{"tokenizer": "word", "encoder_kernel_size": 3, "encoder_stem": "deep", "decoder_width": 192, "decoder_norm_position": "pre", "decoder_mlp_ratio": 4, "decoder_bias": "all", "decoder_drop_path": 0.1, "decoder_cross_attention_every": 1, "optimizer": "muon", "muon_scale": "match_rms_adamw", "steps": 20500, "lr_schedule": "wsd", "warmup_steps": 410}
Rows from block 3 of the text decoder, named by matrix and row number. Each number is 500 + 40 x the weight over its row's rms, rounded and kept within 0 to 999. All counts start at 0. Numbers have three digits each. After the name is the row's rms in percent of the matrix's.
# v: cross-attention value (decoder.blocks.3.cross_attn.v.weight, 192x384), inputs 192-383
v.88 103:572475526486577453432474513528522441429478494531399508448473539517472471396512473568441524499508404496515449521508442427581519519507442460517456478493534473507501562516484463493473493476547571480478486511494481732522514531542508561494503464552424527438467498496472475590509498519490516484466569470493498479538425582375494505523470480476526517495442517494447545473468517551466519554501507522487440463440540450523498404518494529468535525477517440461503538485540492527470492570565552531482447526527458540476475502491456491509471534547503448514420513488507510500541530594593504486
v.89 096:522470503482520522414543558465538528452545547517479447542482478506466474471516450444524519495472399516479536511488526487538502426531513491476482528388480576516473455507487513525519496416551531491434461501530496538515532510472503449555447465474490533514592528483535441550507519559522581553532503526498503463423432518500418530485481456533508467486506506431496376544518467505488475571520505500504608448549480523507484463533483507478512553574517508441501533509553451523464525466567540413467435494488475514508526525492489539590500461515469553496446505482385483510477492514523480448
v.90 097:579499528518454499531481475545488456538486542485485551479485484546451571482528452481457489512541484516459485458463468508519574515575541512484514448508436569509493476498500546544456410467549524530535536572490482574535531433531464467489500489478499465497467456451501543504515481536501420416508478487572438561538409426510499504547512543489463492527460595491490485457518540504542571566442486441531573586537511434434509498356542533482449485490526454512502574476503472461509494516486507453552497493527518483518478508482506455498515451484474493486434532567536465462513523478563465454
v.91 096:470468482572454575499528570461505472552522533503506546508526445534509459465474514469443491510549458516480499566465462432466485458523490489528402500519539489459535445540557476488482561550482510501478429460592482404465520487484436481484493502437545522497504537493457505567498563453444528437508486532538485495438487500490435554434522495536459574537536505550555520510474540478454532507460565534444460571481509488548504543514481468465526514465533503453497493445473561518507492579513501454515524481451498505541468506512531500469504505481570483426530471453464451527544497520503496522
v.92 099:368502610479435537512539468428520500501455535516425487454461540464485502573472540445564456518460546506490493520590490516542465482602501468458541538555597521549564471438519504515589511488501535539509608486544507538469480486587539481506454448533488510490481504523519471464569485452510500543469525511496535534573490491490433510520445510484528507459516491451520512508553563501564510502538449470461551553468494560501496544465458460461524501559441464454524428468483505485479476456524606495434495473486481534498458500478465529526524499496473482489471481544513544490493380496494573579
v.93 091:536467524450571510492591525529530419504504490553485473551502529484451546489467475466554541538461512477486523513391506498512495419444447521531479566533455513535484476510420539528422509519551491533547568544476464426511535490475469510497562485558540480517500543474494528529472456530587548467528532626479558566472477474535482491568515515494536486476512495485550536518464547497522490563479497532466512487509495518557453478515465505498481549483523467534497477414516501523481512478474519428494472523512461523487445502492536442517501498404491533480434466495533580493449542472526482497
v.94 101:468538477562542465543508492602498556478501492415455476503531470525484545577485468455499507511490461504493535493358494469485549483510462452501518511504458553515464472481445503527518479536504388470489539459500515517552486452567491462515443571447516510519524502457491557585495476498510451518537463467509465459501427481513530447458556512546485383534477523501424491525512516462507530564555519479534530470539550437511528420453428498489548558511566464459492470476524536549543523519493536525548490545490467465492495479546517538570523499453479529552470499572446582479484439514475468476
v.95 102:538539494481519474414517500551517488516502480570508475548462499466469515453501562326579559544452420572510475427515530520490507542499457498501606520486492512535437508479430529513450481522498511455520460536519478444523507485503486483552515463498518494547563490497517496544482507492468438486466547478441459454508451482454466471454527446489486448540533446429607510519549467564490476496527506508489506533556550535429519459546509468425536628498500534463521545530470478424550488468490485439477490498507504424504537503495454448540505409492406419503474480470489490497501423523512459447
v.96 105:515511497550453444487478562497537461486397505528503491530426514493552525509561428475414459580455459480493502502424487524523469528532439493501504424492496538594520593516465524455472474381474526487480420485501480482516540483513478482502482516543457531465442367477505571502475513478514519482520450553515557492505496508515483563485502471588431468503491514476602572512518473485532484439526479514507498517533466508477481489550481489521451495616439470480490532502460394550480484545474424590486433490513567557467487463552471519508485509528474497498506490467488530488516517506460485510
v.97 108:501492460486419483501479585487503521422472475456451536554554458438509450539520463562528486386410510493520471507504532532474547549538539510437463561511498514468555442500518466524495499499533562489500453515464593527452482489501531502472478573524489466422457482496401572457459495495455487472500489497580486550497461539588484579581500529458563489487499511548536458496458529501544453508551463457558497485504477445595537398467553539558541559454577531477500471500502444535467492430506494542569545466488467374541496502448479407530512515516554421503470529505476523533539494461469533571
v.98 103:487521517472547500467517588490551634506531481453509496518592508432462466498481486484492527567366530556537502494490524505523512407502480478520510528450507485494489464445484523528462509413459465515553576523473534538471528525545453470496455462478576499425508499543539509602497524518511502606485535468492472515518506454520508415521483469510475524404542465522523539554473514539574525543600499518502502469439510425520555524467596489496453495536516517461536508462498618470516475472465474548451461516493458448467490404557509461526508484558545521500553483504491567530450463464480487461
v.99 100:491497428482516469448463612543527494511566493498515613451584511480479498476454407439467535452491429470489473501415537561565495579459480528478560505508474529450518535509500517422478473472542470518486510480516592502442492454441508507457530491451534491467512485511469555484524443551452552526535461453473548490534546461461464482532506422456458495479519449594470374498469511484513521440558478502472550489469512502450555497470490546546497474524568497410531561530575444538394437432540487485530491518486525543488536535467486469502514523609483461485532505551513567473445536569482461522
v.100 107:496480460442553506550501444470489516523566543497509463545521507487495495544470552523472529544597497494481529532486529544528470520549488503506522482456516379458499498577498503558556437515486464505486515467522554525495486500498513511558483518517412544424546496518535466533526468524521501414464500553542489516516506539382508452552494541571488505464529494476488511509539495536567505453505492506476557553517521484398512458541429569489494472520523515503528516528442523458556472430522439506481457478497556584502464468501557423471537484533476464511474511512501486532567475459494566504
v.101 099:529429505531466585467508493516473428458481484507585532538521492591445541542502495543494469407441525437515583512575540471529550485491495511460457564436429469471473545489520514562446564472516513475530513538441488527486478552536540473556505420486521489514457481488507520409455486552502470472459484508464482516507434519519539464534542414552542506495474482535440566496422466484500566455544485448468538521488491506473474534503480420560513483593533512526531482565555591593485507381483526536508562505506459564452446567488534570501481536484492406466497529543567437501538498493483544457
v.102 105:482488497465528489487557504504471503545467488450445520506505509467477435540481485501478516394523518428503514579506487436527613546509466510461519515467474500419504470475474538507531512560546488481504508522540595534509487447549488527543492399532486483552538496520579555434513393633506517433526494491510526538481510584474523500544497482517507491495563478502486497543479492448389463473609524485518493467554503515525481496513548498450537443454610551507506490523478520505516512530484474499496501511491489512527429466520509480515543459650513507473506512502499520528527511552607492463
v.103 098:514522517528499435504519478525499516445570439491589466395425539499489468530494504492438496616514470483489509520528532503521536490501507499541540456504540592547506479527472502561517461495471515490562481511500438481586582502514507538458561534490459500509465618465505455436499414521464554524534409440471493493502525559427464548493464440469518498523459424422476475521480510492467442485527512533494495439510468431545441415475547511460482524426487510501529470537471535529482469507471515533504392493494472516453507531461507581518543503676540573467508516497511481543544523450508402492
v.104 104:536521489565482483522479520497558449618502503550454580490495502512588487514541480464537522494469475524525514524503494502443438447530504502560474422488554447467475607522501471476403503554457507446471476492487531532410458447491502504589474404439535481465471485477520477448506511509381513486481501468471493526532494453597513468506488481545491516528513544420547499516508434514543487558538507502527485539546535537440501466536504535550514528447535484543468464491505502533493522462506507514453540482492528650472489483476501479473536452446529502516432486469494462478523464491618519440
v.105 099:531514499464495536509495445445507574495441521501490426519524446486551506493519543527425518518571504429501531446496501435507560504445490485488484499506444479594495528541477529522484442540562555560486560547502471532490541518510472509524482513553438440556463507500487480619464471476465516514526565413490450522504450457564534531510463513537526514509449513507408557485537533497484460474510512524545494437462486562480554468517586405518446458558446576527474500502463450477465517490543500441525457482500546472490501452506548434509463519536479462471443498501488473519595519480521448462
v.106 101:536509544442464533520474508572477588530538546494505477474533510492533504491510513453514500509496519466478439466492513457514483421467539481482459489438471423521507500538537514488520487477436514505478570509507387532498522532492448421477488531506505525409510481538512464425507502487469531492534522556452515514474524472410527431500529501587507514530515534445466544500532460566510553501484527513462540522461492466548514436572547575443592482525554483493470545420503537610520459515511502573536483497489514500531481501532545511456508525375494479574498483481483448514477526441519502547
v.107 103:494542530503471482528462500392496594449461469482563477528540522514506536572447494498515453495478460525513572478468470516461496531496483485527566489560571485547477477486491546500503470544521508494541503478522545455468462494514468513458495350453473464551520492482465448538489409555522481538499539457507514455507501503481522518464475530493495520521530476552445503536465492500488506488538515530457543397521536445537448422577477421440503413482598469455453502483557416543496473559449557604457513499497545505529474460493474486490507492577498584484592502526500558492414500499465516477
v.108 108:488499454431540458520526569475530440482501524504428554420549515470558466481443486528565539554564507486489529552514457491525573525469479484452534459517477521484539563535514520503496484526461495501518442486463576490529470493512537521496468514462479545386489500507461471494499476442482535462522523481482456487518491423532563434510481443525502500504505476497517582504475591484524550517581486494492469503551512533470508503546427562399529492465545490488494521445500491449512505470509505482478536490486514601515482483483524443507461481551472546487427506492440485548365488556597514555
v.109 100:484462503470459481516543467596497494529459458531408421498464514535544465466548485420486462451380497545483469458536466565538498483514524493538510466532520504462489597519486492495499513523427548487555489509502518475473488472521443551563573550452588505524445519539523480524503478544479528599513471512545483453497446507433468510463490504538463489541464494538533511459494584500496439582510480464505496543497469485450515532522512527497469508427511499535486497527467534528478456462490470475499534499512420491505509510470498573455450439541431522462540495511498491549487477530485497517
v.110 098:444472496521514516515488545531511648549476505568548405520391438523496525540506495544528487529473495410541466529497446551528498448522475520501493423549583591448517538568531448533503519404456523518546547467475463516512544557497493485531534479497513518490517409533494545533474514402511536482515478452497518521493570496555512529527465605482473461555511485485510528512524530498475529447489521501558499451515445539523484474592557452430573507501460499504541497505478498480485533498448540508488509502511513453455571430541516506466479531544572528488465525493487497508506468540567568457
v.111 099:422476436512475554501479453450501534422508498508519581507519519489468536429563501528552468493453521526433477496463510470420461419514505476526472533461531485481545426538509540458518590467509428494512518505504475451535492478514525544445493519470549471464497547469495558508503480452440510540510444466538480531536535475585522546455471540474484493471512484509505492458489472466482472513507465489523484515501445465518535503481474501585512493477434502462508539538542484450546453483484558377505531475482489466564543583482474487573574488428500566511537474537506492545524485517534574523
v.112 111:498486495483509540506472528458506409438497510524575437522526530465506448395429492444474505478434540504502482517519506503463569506552480485522494492518597478585487529447496474552502604446479475488454490505552438479510411444492502499551493433523451495539466542519549459514523572443524492497444432466456515515527468500475582488545511505484447449420523512564505552530454446541480564409534521488426494593503514453538562481554499519463545542502496484467456496532500532537477502533493494486530521495498448541443477560517469501441517531465449471508535490478512463498503518495540517502
v.113 110:509471489470472440524466441517512413581556485487488445477463590509490537474469508450545498462519507566472400500469516511478472482502522500517428530606462511554502490511478487489559462488441442506525500493431563470537486541496518432548500472503551477468464521475480429606486497373539500491552486498523501503505503483528461551529510529499477494521472518497515520460509522475530577530542519500536474563512494506549521471641477514590530549425625478472489481514463506530479502483572479540488478508478551527451490485493517533465473492596482460489491487527482555505444538481460451626
v.114 099:504469454516511539493464579500438530520485495463471499549544497407469481424491607476556505534556511445496510493483524484490475445494500519470489452565517462560512456467503484517450513446506477433528502511497498555501542549522514543427554572527405480494485500476516461463507428437528485543515500519520443503504490421390491434541513454511580481532594489513492487494506493508497596388462473490479525544481492514446516494464450537455473521575552488476477531530479478494486515479423471418560517481514489471486527580541476482425479488547533440486487488483443510492487520477515535581
v.115 102:472505514448473516508523493424533522517463454477500521484486536439436455497480469438582478374428471593490443480477477487524436499566498496521515502606571503513489547518499480535481461535538532459472516486468496476493405497483494533479513409542503508575465474486474466446486417458439517569448521510562444559493510495521519516439492531528506500517469468508533527474484437551579500523540466513602455464471522510474571470405467472500465478433584528463525499465520486441537501506478515497555498481516483492498521487484473476549465520563482429579548512499492452476469483521455433487
v.116 107:489493455550488429512504514453485496474491511459615490480480521491518419555548446497490520472412434497522495528567508474579445521443488502486482553452444517464575525494472462536564478502453471492498550502522520515503616549501498448493488471575515540559537494465494565559532520553558435521499531494481462499515507500575476431461514536510463503385464556586450495475464548497519515438578496481558493491484497555451466466466469569534385487586509505493512501490487430572429480519506480515517533515492414514552491453551506567459513498555551516434554517522544461502471479549536450491
v.117 092:513530459443482567487511454483511502437551463492480556483526555511525512569479580461533493502554524460511523496503612528549552518472472503413481413510567543473489455440535461523504465561509490517514475506539478520509531512498504505489518578494526452537608493501577493519538491457616505494483443530382460493469483502473500514460525523456456458553500447526431496500505520468460498569488485510488489501506506503573515495505535477558620558520476558511508511584541480494506504485456458480495417506515488523450397505517493478503486516423517473441551512518519469548545525527525558495
v.118 113:440477574501488441427472525545517561460486481512442455519424514471514431458525448538496507444482504455512593515470548525508486586552531504508517426457592440495461522554511531516472384444538525488501446503530508499483500502533514479460492559470514493437472507494492460552486492497482492525508450592515501465547528472468495564579500546496494516490474588513493469499522548506477541532405501502489465464504503524535519491487550514511529476513394491473504536512505481487535496509505495507475510519495478486437482514483507478510438535513475535562518491506520473487504528439449502402
v.119 109:525504495512442490553461443509521586548549495507490420471402474518487468476496502526480458588382501535453557463550460518498442477526525530469517400504453478486468527516511456517511438521515498492566582495480458545499489513480426549560530493518566491477463534510444562398504496466431488447565533459461499475520507454450497506540519481497540534447582506518517465510462494535509509517486510502553509458473542565443512369463578461487549536501528475583529487530488446537520466516556475561515540532527527550520491523516536517523459535462518604576532525520534476550557503444492413473
v.120 100:459517488462479526495508492412533497516521474486497517463544523527496406504558484497509522469602512541531540542499513455528382590466482517497547428565537503525484621481457480441550455453486512497513477528483529468437530544515521525555519427536559504484497428468602554468482522534468517423420563447485489425497487531565433589415486445450514507538505525510515527498491414516518512488517498500555455454630460538501517515467443485510512448482496517517511458530455483471447473470489531582502501512476572530544515492444482591456498451522455473470573465515432508492500508531534568619
v.121 111:506487503502555477490506494470501569520502518475496543514535477484522553499485490568525529469607495484536546509502570501451535503498458480516539507531446524457498439549472542540575490496567503502532519477521495473530436522497527449473526458534465539429524558438556435469504530486520516363498579524520536473487488530535532575471517533476545452532500515607463475529489427483474512402459486503502521444549479502564504527407516480511531537556533452498505512468452435492558482473448445531550496517495517480520456512541475406472523548517493516422487480539477494537546505471434448587
v.122 097:562556523483475535465493492530467417468477489500471453452446506504468491464501564560505491562437513556518500491574436554480541520523505513541518540429503417501528605471519470554544512529541503473500464458590410441550554533525452453470482490502460458437491499534383480506519499547513481505531497471453476525519520481496503562523506459492479551453452491443512581536584500519509468554464528482494456460435520536513545475516487423554462549486471536450554510532519524458553523538495518562530420508470545459570498507503513432513547500354526524562588506509522478532507466481489472496
v.123 097:555502511466452491478529488495456447478462557522478556434468496527477550569534491508439470507389539532492570571518435453472555483515500499479479494512509518441496452469517421516534529556531541490529554482527487532485454456536493449551457529531629522550503502515465461527479581473545482562505498510493535548517452464537517531547492499506475469541467535512498465510501483521555366495576467472520492505534570492497505473492479501519453467558531526506496481566448487554567475514489516516535527506509492532540519544530535605510493483600537475465428515495472486547513524484518446435
v.124 110:531551438485517471518543468528512417528539537486484562494547507519470490449516480429511485488540512479481479504544557547562565550491503493500491524481422485494543573503556474486450465413428428534439475518457557529539485498503497534488502440509498507506519455456430644527477479392493474582527517465393478541508505506473488514531490531595448534491453524506451467495509558445476500579447496503515523407479495447493493452484534479502574523556590529496501507487500425546488495514551498551521478504490489475511560440493468477528480524499425364479461495485502545508493466458523512520
v.125 100:432493511458447454452550521535531595525575502445475489525489505484554510456489545564522491579511494498483506504520552507467525560542501506420451539541584467483472487503531512482485512461496505485405557497537472510536555510513513481478470484478496535502510522537488486438515476458499506561507510556567500521515563422542506577475478536451488470457531486484523467533512438507527520476429510519425495470472514445517475527505568501425553474476468518478512472503474525566523477391487503493490463500511440657538513505484445463536471437441522565527504499505537451486514541418460503551
v.126 112:464544501468554478450506502583508402516469554468535491422528491461492449543499465458556546568494502437529445461522477548442459449451458493487481472547549426582499542466513496451478471562487457527490518500531486489423502505510577511439493541435531472548519528473522536523459401517544467530515469494452435551486542507483574513515504483447460484454551465556446423469518518475444547545528509519517512524564496492528469460558475534511470468462570494419506479499493476462485489520427492505508484510506506535506559490480468570400598489437460525500475472535477607474510499408474606618
v.127 097:466520529469495636527517432527529533548542491493503476520477515561479469499463522466551511429429524482510554455530451526520500461510537469506500554538571490528513474482509435526443549454469519510532505515481432434520532519476483431542471452525541463526540454510496475473468402500482519630471493506507555515490493533596444511553467506501416480501514542509479495474460492504504531531446484502555489518492489516513473511449577458491447553450454530553526520514463550484480484481521492450509436491505469535529514498539512472566493514381478563538501520484510443490386521538528486463
v.128 092:523500515520499555516476483509444508488518480556548465460545452552523560523482533486477509485541503608445472497521503529456518499408528497428535486445452472445518480433532583460470511491545507510465517582466485563481531443502513469523558525533508447490494493531535527566482626450455473487481478471448499519531536489532497493467495474545386462385496551468455548500550510509539535514497473425447499549502575465449541517546480473448543433527485500446454440528421431519526454530528495505484430507515468403490491485504499459458454544492483512535550473500442484502439512396424456446
v.129 091:449448521505491512402480562540486474462476527454551414505473568484554480551514481531484522536605433505476506393523501474546524469440513571457469483423524486556502511418497492472545504503530506471525483508507500510547540502471462525526472520511552478558487484449494485474437438507519519532509441552578466475551494529469479488531500537475458525546514499526441475506521475476497485493443512440554487473510482527425475503513505509514591529529483412500512516553554543500491561533573503474352468513487515567510528447529499485534461524561496526551451503516515514511535534493527541613
v.130 100:521519464479464502457470434488483532490532551519416522586519474474479505479506470474532474495423457546484435431504518528461492523556513512548522513409460508508491425455468517498508534564444499549581465542556480529528494431484487516518541491506470517452510496524516484450480545428377488464531521579462589420468472444542481459533545446509553529513467566482542361435463455516525421444490477496540471470498454475449478539549454462490585467509535562520544498473560480555549519527483607544434520512540453474555547547472504454518525518473540541576472527486494441515423468458522477500
v.131 092:474532463527434504612562471441502524437538494523447498398447564556519499518503558549507472476454569511477529558487504513502509485488481498458496514505433472477485467507485533413510533466529448473507532549511564492531469519555498516512498434500508475455470490501611496522523517421520496499475492492441473496461475443508511509450514498559529555480607452449583554491509480424571473446510500471500463532465522475477481497484485500461523550517497562469508503564484452532494518484470469521484503481519497470440499536487478524530541523540469469434572531493472526504493522489517445334
v.132 095:590491449437495523468562542472503468508561571503555527482501487522487537442475428498458486472506442511483483570563438483466458503479500475534509442503525507446504470520476449531473555445418456475528527521516419411493471472495507557446521528443554494519539501483592470461499484516494512549528473549463528609559493507457489492507498463517574493571469455459455488489447528557488516479518490452477497515440459500547568510519542488422491543500504543503539452524514549534531504477484484481514494466488446518576508486478557533417469449478481474526511475482460491486514470526537531513
v.133 093:507500436547522530470541541528497535577424498521521515540517564551462551448492552473523499469479440470514490545512468470466425448498480491572487518523494430526496489463487526502575463442474445520531572454548497565526501518496585562551504503512505506459515520545537391446471554564556499516548507546486487502474495507519442531526506522533505507557487552513427493450459503444409483459464526513524486434479520523491477503421512528570532465493521521524483435524472554465523477492542512583460451504477551571428523517537506472461487458459411532547560420505445459506469441499442505551
v.134 105:520476603523481551473524484485531523448528501523541503444517514458437550473481547508520522532431525473497555466548474489458499480499495523513538559579481445587542570432516529483488505415507526514533522545470500362559570497471492515547532519426455506523519469473560499400513557538503525482520504494540529479551528570520455505524511510469532477567475500481427538490516545469409500520492478513582475575499600485509513473504503484504506502551465429540518427460424522434504480493512451500543527485499501542460504540506455416449489449514465563515504567479524490500507519434427501614
v.135 100:468506483536495497513455605483519443563546535556563545514536432487520468369485468548492467500463496473518510474490494498492488426518483530500462463467501407449523487471517462563543570629492502479462427576509507581521437486549478530438518489527555455459507429616503502497546494485491525542475529518461518526560566617541451494562526539493505508549540464544488529514438515526530433443473492515514548488499585471491443540388479523470439477504571515513490433505478452482451512453440480468559481495512510566515467525442562517488533509446468504405538485533515509477535458454475567434
v.136 094:411538523530551393592561544435531531467509510571468493534453526526447498454537515476553515497485531467520489501488535539493550494484509464492564492508472498445487477461432509537466470452490503507407486557522515550476499447519504463434541471468502564495555506514456402485536575543548487462496408494514485496483432511481561498494478419555475521533518527491472455441553517439512490504555477490507448448521499459486475515565526473445466468484461536536532528479414564470513489505542522574543512491513548495526474499499508549462540468499518523482595552503501451521454447456544515555
v.137 095:458505473504523574493570494490551471580537478501475532567519570575507447540517496448572504514495537450515507412472522497457492422531512463463527493538451560503498476458489494570513514493536492484470566533452505483567524402482481550518530544501498497498518496531454474494470571531433465521494490515520512466475496461520501501456523562479487437583488481466489545515519557467478469593485501543476500487526527500465443443464547477497405536465527467426497600487481483453502483451519526475593552496516458512480476515520457484516464451547470459482586494527522512503515520471541534538
v.138 101:466516529509422518433487514454474486549545502478545483664523447521515571595473453535465513465481450543465482466528511467512465472406574517527478505396439474519494551551493482504528474512447486520421425475470491492523548478498451533426482426473532449484488528551466479480548434502451483516459490520517514522550516501509462518590484527481516531511490580525548506462460462529499471516521504536576540472545470520502540538472481452544549488455426479569474449505480528523498506481503554464410517487497521462469444492477472529561527440470502537458539479484468543490404474548515486434
v.139 093:509450505489451487482491512449505543441504451486559550483474487451551515508517453463488478506483453424460517443478508542476553524530555512500499495526497470529562437587500517465472550549488593452520580511501505409567515568522535432538528449458528557573485474457503508491545554561475504515513637485496517475548506513567471526521451568476460445626554525461476475490505496474493496431473478527513521491501567462428542560452427538533542444546493519472532466482462516537494516527577502488567453464472575471429520563472514433511535521447487555515545493511475445466580505469515541508
v.140 093:446497476541536484470526543507496535475425551509559491533508473451553538512479514475493582538466441564521494573522485504572486489464461551494535515546473443599458493494493535493518497497563487499462505509527512536491528427534508518497544511485528596412455521440400541555505516503410434537494559523546444509505492498560490485426470466501505496612499560489387498517493470467478477503530553519503537465472500510424527511501492504532502457467519448559467431507470507492530547549504469497488438513481519499512512496477480523518512495500517534539525461492485525441458497509417493448
v.141 096:583528495535453478505520567517520519506541537593483444450518558483485535454485548523520513534467510479568509415535478469489564515458562499539462524553471495557485484522496456477434510495486525493542518510468476495473501459563480402494469478504542490503507467528493532526532523521434515486531564556543514514534502517575539486538526519470451479483524521561417472556452509510489364460394477500489465617538545447529567474528496532509487483534514426518493479450540482490505504436500485535465470505488452505518501574468512438518529556464486555438433513496541509501505359516487645560
v.142 102:466492570486456448398471435471519523525489464519455447531526490526458508571567479542384514491546459414507488512497548453542537571539466527502521466485542510508537507504515511503475523483452485551468529449499550487483500505498579489543490494512492578525469482459486505490492491538568496508484444477495413522504538449541534501519486484557481452519432454514439474459477501390401543470464511517478521504476528473496439530487441531462474522458544416526502518558481541414496518470452498539463479525520564505471452478470467458512483513497508526473516449458473552508537567438527464581
v.143 108:466513534531524467433496523475503545451506469545506495491476548491559451437512499525544494491527463472439510449538513516490563468493438487487470524490550520580531499368502507522506513492551470467552489424509482445495537481521526578504523457507541517531435473518483520477499454540532470521468534522455518564545465537529520576522512536459535495476492472511409515504522465607553462493484501489548486471508514515474519446487530498433442465481525436524525506484486476605519483533501492590511456510504453573522547512513490473469518495539542508543508511517543416484539535515462475395
v.144 102:521523487415444481462537535510560531480488509522499431431528513483526505458453480514496502496580442499512480468474437476499481559530476505484480550470553458511478508438528460497467542517524563534508480510462432461559567490511485477455485515480486467515494492478454514550535457478505471492517489488572502477482521503439503553499561521494471490568475488543471568550524441597517393454465515498630468475508528501552537547460516519509505525490453464471519478463460447589487508579492451513463421515508508487369527479518504528491504483534381421509454520485483452496482462579495507524
v.145 102:481506485462569579437474575501496485533516545534498453568544477452492512441492512397469524523545426494543550489457538516491471606427466511486473480534538406513479537559496452514469529533501481502419446537521473568532534460511509423549497481480573492516501505443475514457429445534536498515527482503518477458515470476509494529460488537577461499431507540545531512543474530586436470476523526491491446455497524482508529487563523442582506484488555546484467452522430535572474496475462528486422459489480389533581503562542446574540452548503534491535546486516502400491471538498546428434
v.146 106:515504520478474499577459483525475514482505524565505500436456490553515525462496492556468519487540559488502471485498451484525475565529527494505516560546630518473474533513493492553490444607540478498470508466492537487496543511515510535493473500510565509536441503447470494569465539480497484590497453529548500515501474522482529545419514501478450481390506492494500536500511530556475441548467509549532515495513539477546488468597543500497450499521480415454484513513426468490553522496443435435583505507487505485588512527435497453545476576566429520445444488485455412443518545544466487617
v.147 099:481539458478500494547424524511483480456548543448514511502484590438515602526492592476547481523450518540537529440456481445509494466474456481443486509459532597489500537481462509563546481504552496524432485577505458544508510601512587520506494518348511590474487564485505513474450525490510474462493509566432485555550487438487571480562454458492417491541461425450410542421536478530504506428526530506567540509530542475443559496469528503482510516466491447462492442566529493524545446560518442469529461509494509511476534543508447467499435459530578419521492540543519572484478484596472433481
v.148 095:461518473561533493473420524501527485497425462521430506565546507564523480516483441466531502524562479499487541480514445441495580518492494503504540514484553503512515520498497419571511513491452537511555509426472514447494540505513508527572442528419543490442583481500429529465476500498458549542574607495557546517460459552501545526518500428555486553509514521488431504549504536549395393541422540499458563478518522509509485442486466514444472553497461503492490412500531536539498562492434546532480487522487539441503496529516515415419438523565472534485447488553524479573398510555548482486
v.149 100:445489519510546475554465634478543458494449552517477506518565509511538548569534525531571500533543546532505512448507515490497472500462545522491508546483471478516471541473549524443515537490506519523505423508505455534544486529506463438516464460506480511460513492375559543536511518542557489536511499476508579483499552471482548489494546515462486494412520509511530470555500499493469472549581522527526522476500506513474534530524529397491556556479488423520526526498567428495457489544531471471545499485517514460442497507465525563534525494520601549497450513453433593520475489491470508524
v.150 089:465554465520492502434476445493475527502540522451535519530538444549528527552482466585524500425567449528473526527465501430438476444519460525482475482513548572552477526525527523512476492457472485531527575520495550450503446517538466622472561557425464545543471525617538509413507522570502523505500467556513446443444549561450509487449528563522522497514450488452435488486510462476501533569521528543551487470455488510460474524470533485408507449422461469428504549563556534533500490396464505472461405487525465487489514534531498489610481509483520537466452472492419468505551547508487498481
v.151 092:485536459523523459546496455513491440506495486497538486489434483533502456551512471555571499512485593491513460582525506475525533447510480496470472472524594475441494490489553460522435487493499481474499462494509471540492525508550522541534516497495462418412516501546425543469478489514510479501544497517467533525500531531484522481470520460493566450494514449502497461539556481556501613425546498519478524524567498520529450495526524591455430474520540527477511551483462491465480489539516514432593511496509511450533462487506479561446519494498530559399558501509482499497441465547381543509
v.152 100:467512514503564511450529460479488433512550512449476511501547605447561522510514574458527556434440449506492530475472507566513523512474500476469534454483433497578537440524505560492493499528474507490567479522542493515498496495502481549505497485462449563585551491460636500505479483504493471513559489502494585462552511499578501471494554512478442488568521473465544504505452454440490533445510477522519515522508497549522500513378496529477459534426474453420487553512509507447531516572481533436410443510472551519509507523521441483442500472507507503557578483504573497527553516507457513458
v.153 092:519530490487519538451539420513462462520460510467506564491562438520551473497517457485594493393404506559442532541486437419425481490485501521481555476486401428485497481514520526469477499469527480394485578576523464506495472473552487577545465412520511493451563469569502505532571458499421450399542457533504381512497473518464541450528518532521510428505471522474440567460457508517467492535536499518544470543445469463522469445448527583427508511528518514574504521553532454481494523532487476543529533484485540490487431574517495439535523568490563424529510523537514532502546509400452497489
v.154 100:574523428456421502566532448491495492514462480423459527438518435462481509493500403515472472503513581459490503499512473529473551494469524502509438497492440480499521512484461431559536517509451471478458496543498533510510490440537444487486463481523526461528501516508555501480475597468466485440493507534467386542563514482491587504501491518523453491655508514510476519465582479467449498519592493470456523520479525499489459526526490506450475517477568513547485507470444523446481516573524546505606572499506513519508485528458390492495483518476488523515496518520546480528487500472508545520
v.155 102:450510427521512575512483503536510504551480518457512464505463470471486497493478555531585484482485582558504481483466468465523518470564444496500492505526598414473518575518553521519477471509546504513457449506576469552508508497520552513453525472400485464468488509587531479517524497526561579495528486538482503559508555544528500505517504484441492506508463549494423458494538582426444488517513547557527539456492500484530512480560518462450482551464578426460530487530491557465483523480460447482569499530482486516421531528582496619482451435523547509550494493501504508507482493513385516478
v.156 091:479468502456547452615530509507545509465522519454529509511461426465523521505472469530469503505484583462551473569511504503472496510459471515501509496505488471415519520580473507521499539568430474536475531495500512530462419456516523513443517491543548560487477542456510522540456434544497519567503497507422523480518505511495561459483526462554497449559484600532483419461463435435529454463524479482454535551475410478497510501486431442583488526475523511519497511498471521491537505524537463498552529480500504487544460541529492555519519504545459512415517506529504541461470438440570529416
v.157 094:543512523565456503484443531515492469477494485485527490474518519489522491451467567477515520569517518456463577515555500545556469423505491484529529434555428481444482514557493533497481514444533439449466554551512468502472551498500444489487474461463484591522516501528529408535513515565552456469512475503490507526479522480463519511561503492516490470559466496484484503515466419546533529519538466481555544587469541509476487496524476461569467466501402384514521401572444496508502495501485469475441415510533504505484493538506462475508494472421503522443483495532528528520525576585481456506
v.158 101:535487495474420575470535433519412520495485425484503536545559532536515497569478501499507483447458511457510574482490522517513489492521506521501533532477445467601473555588456556494462478463508484420475555506458544528477469551441511468534508573484430471526517495508565511506528519479458473535497499590532472475548480479532529509489533505479603481448562486468503440492510473372547560591538507477453509433536472480513479478476520567495455493549496567484468533493542506372538498527418533497513553489498453468561471507493484441536462501547499445525479493484483465501496534471526494437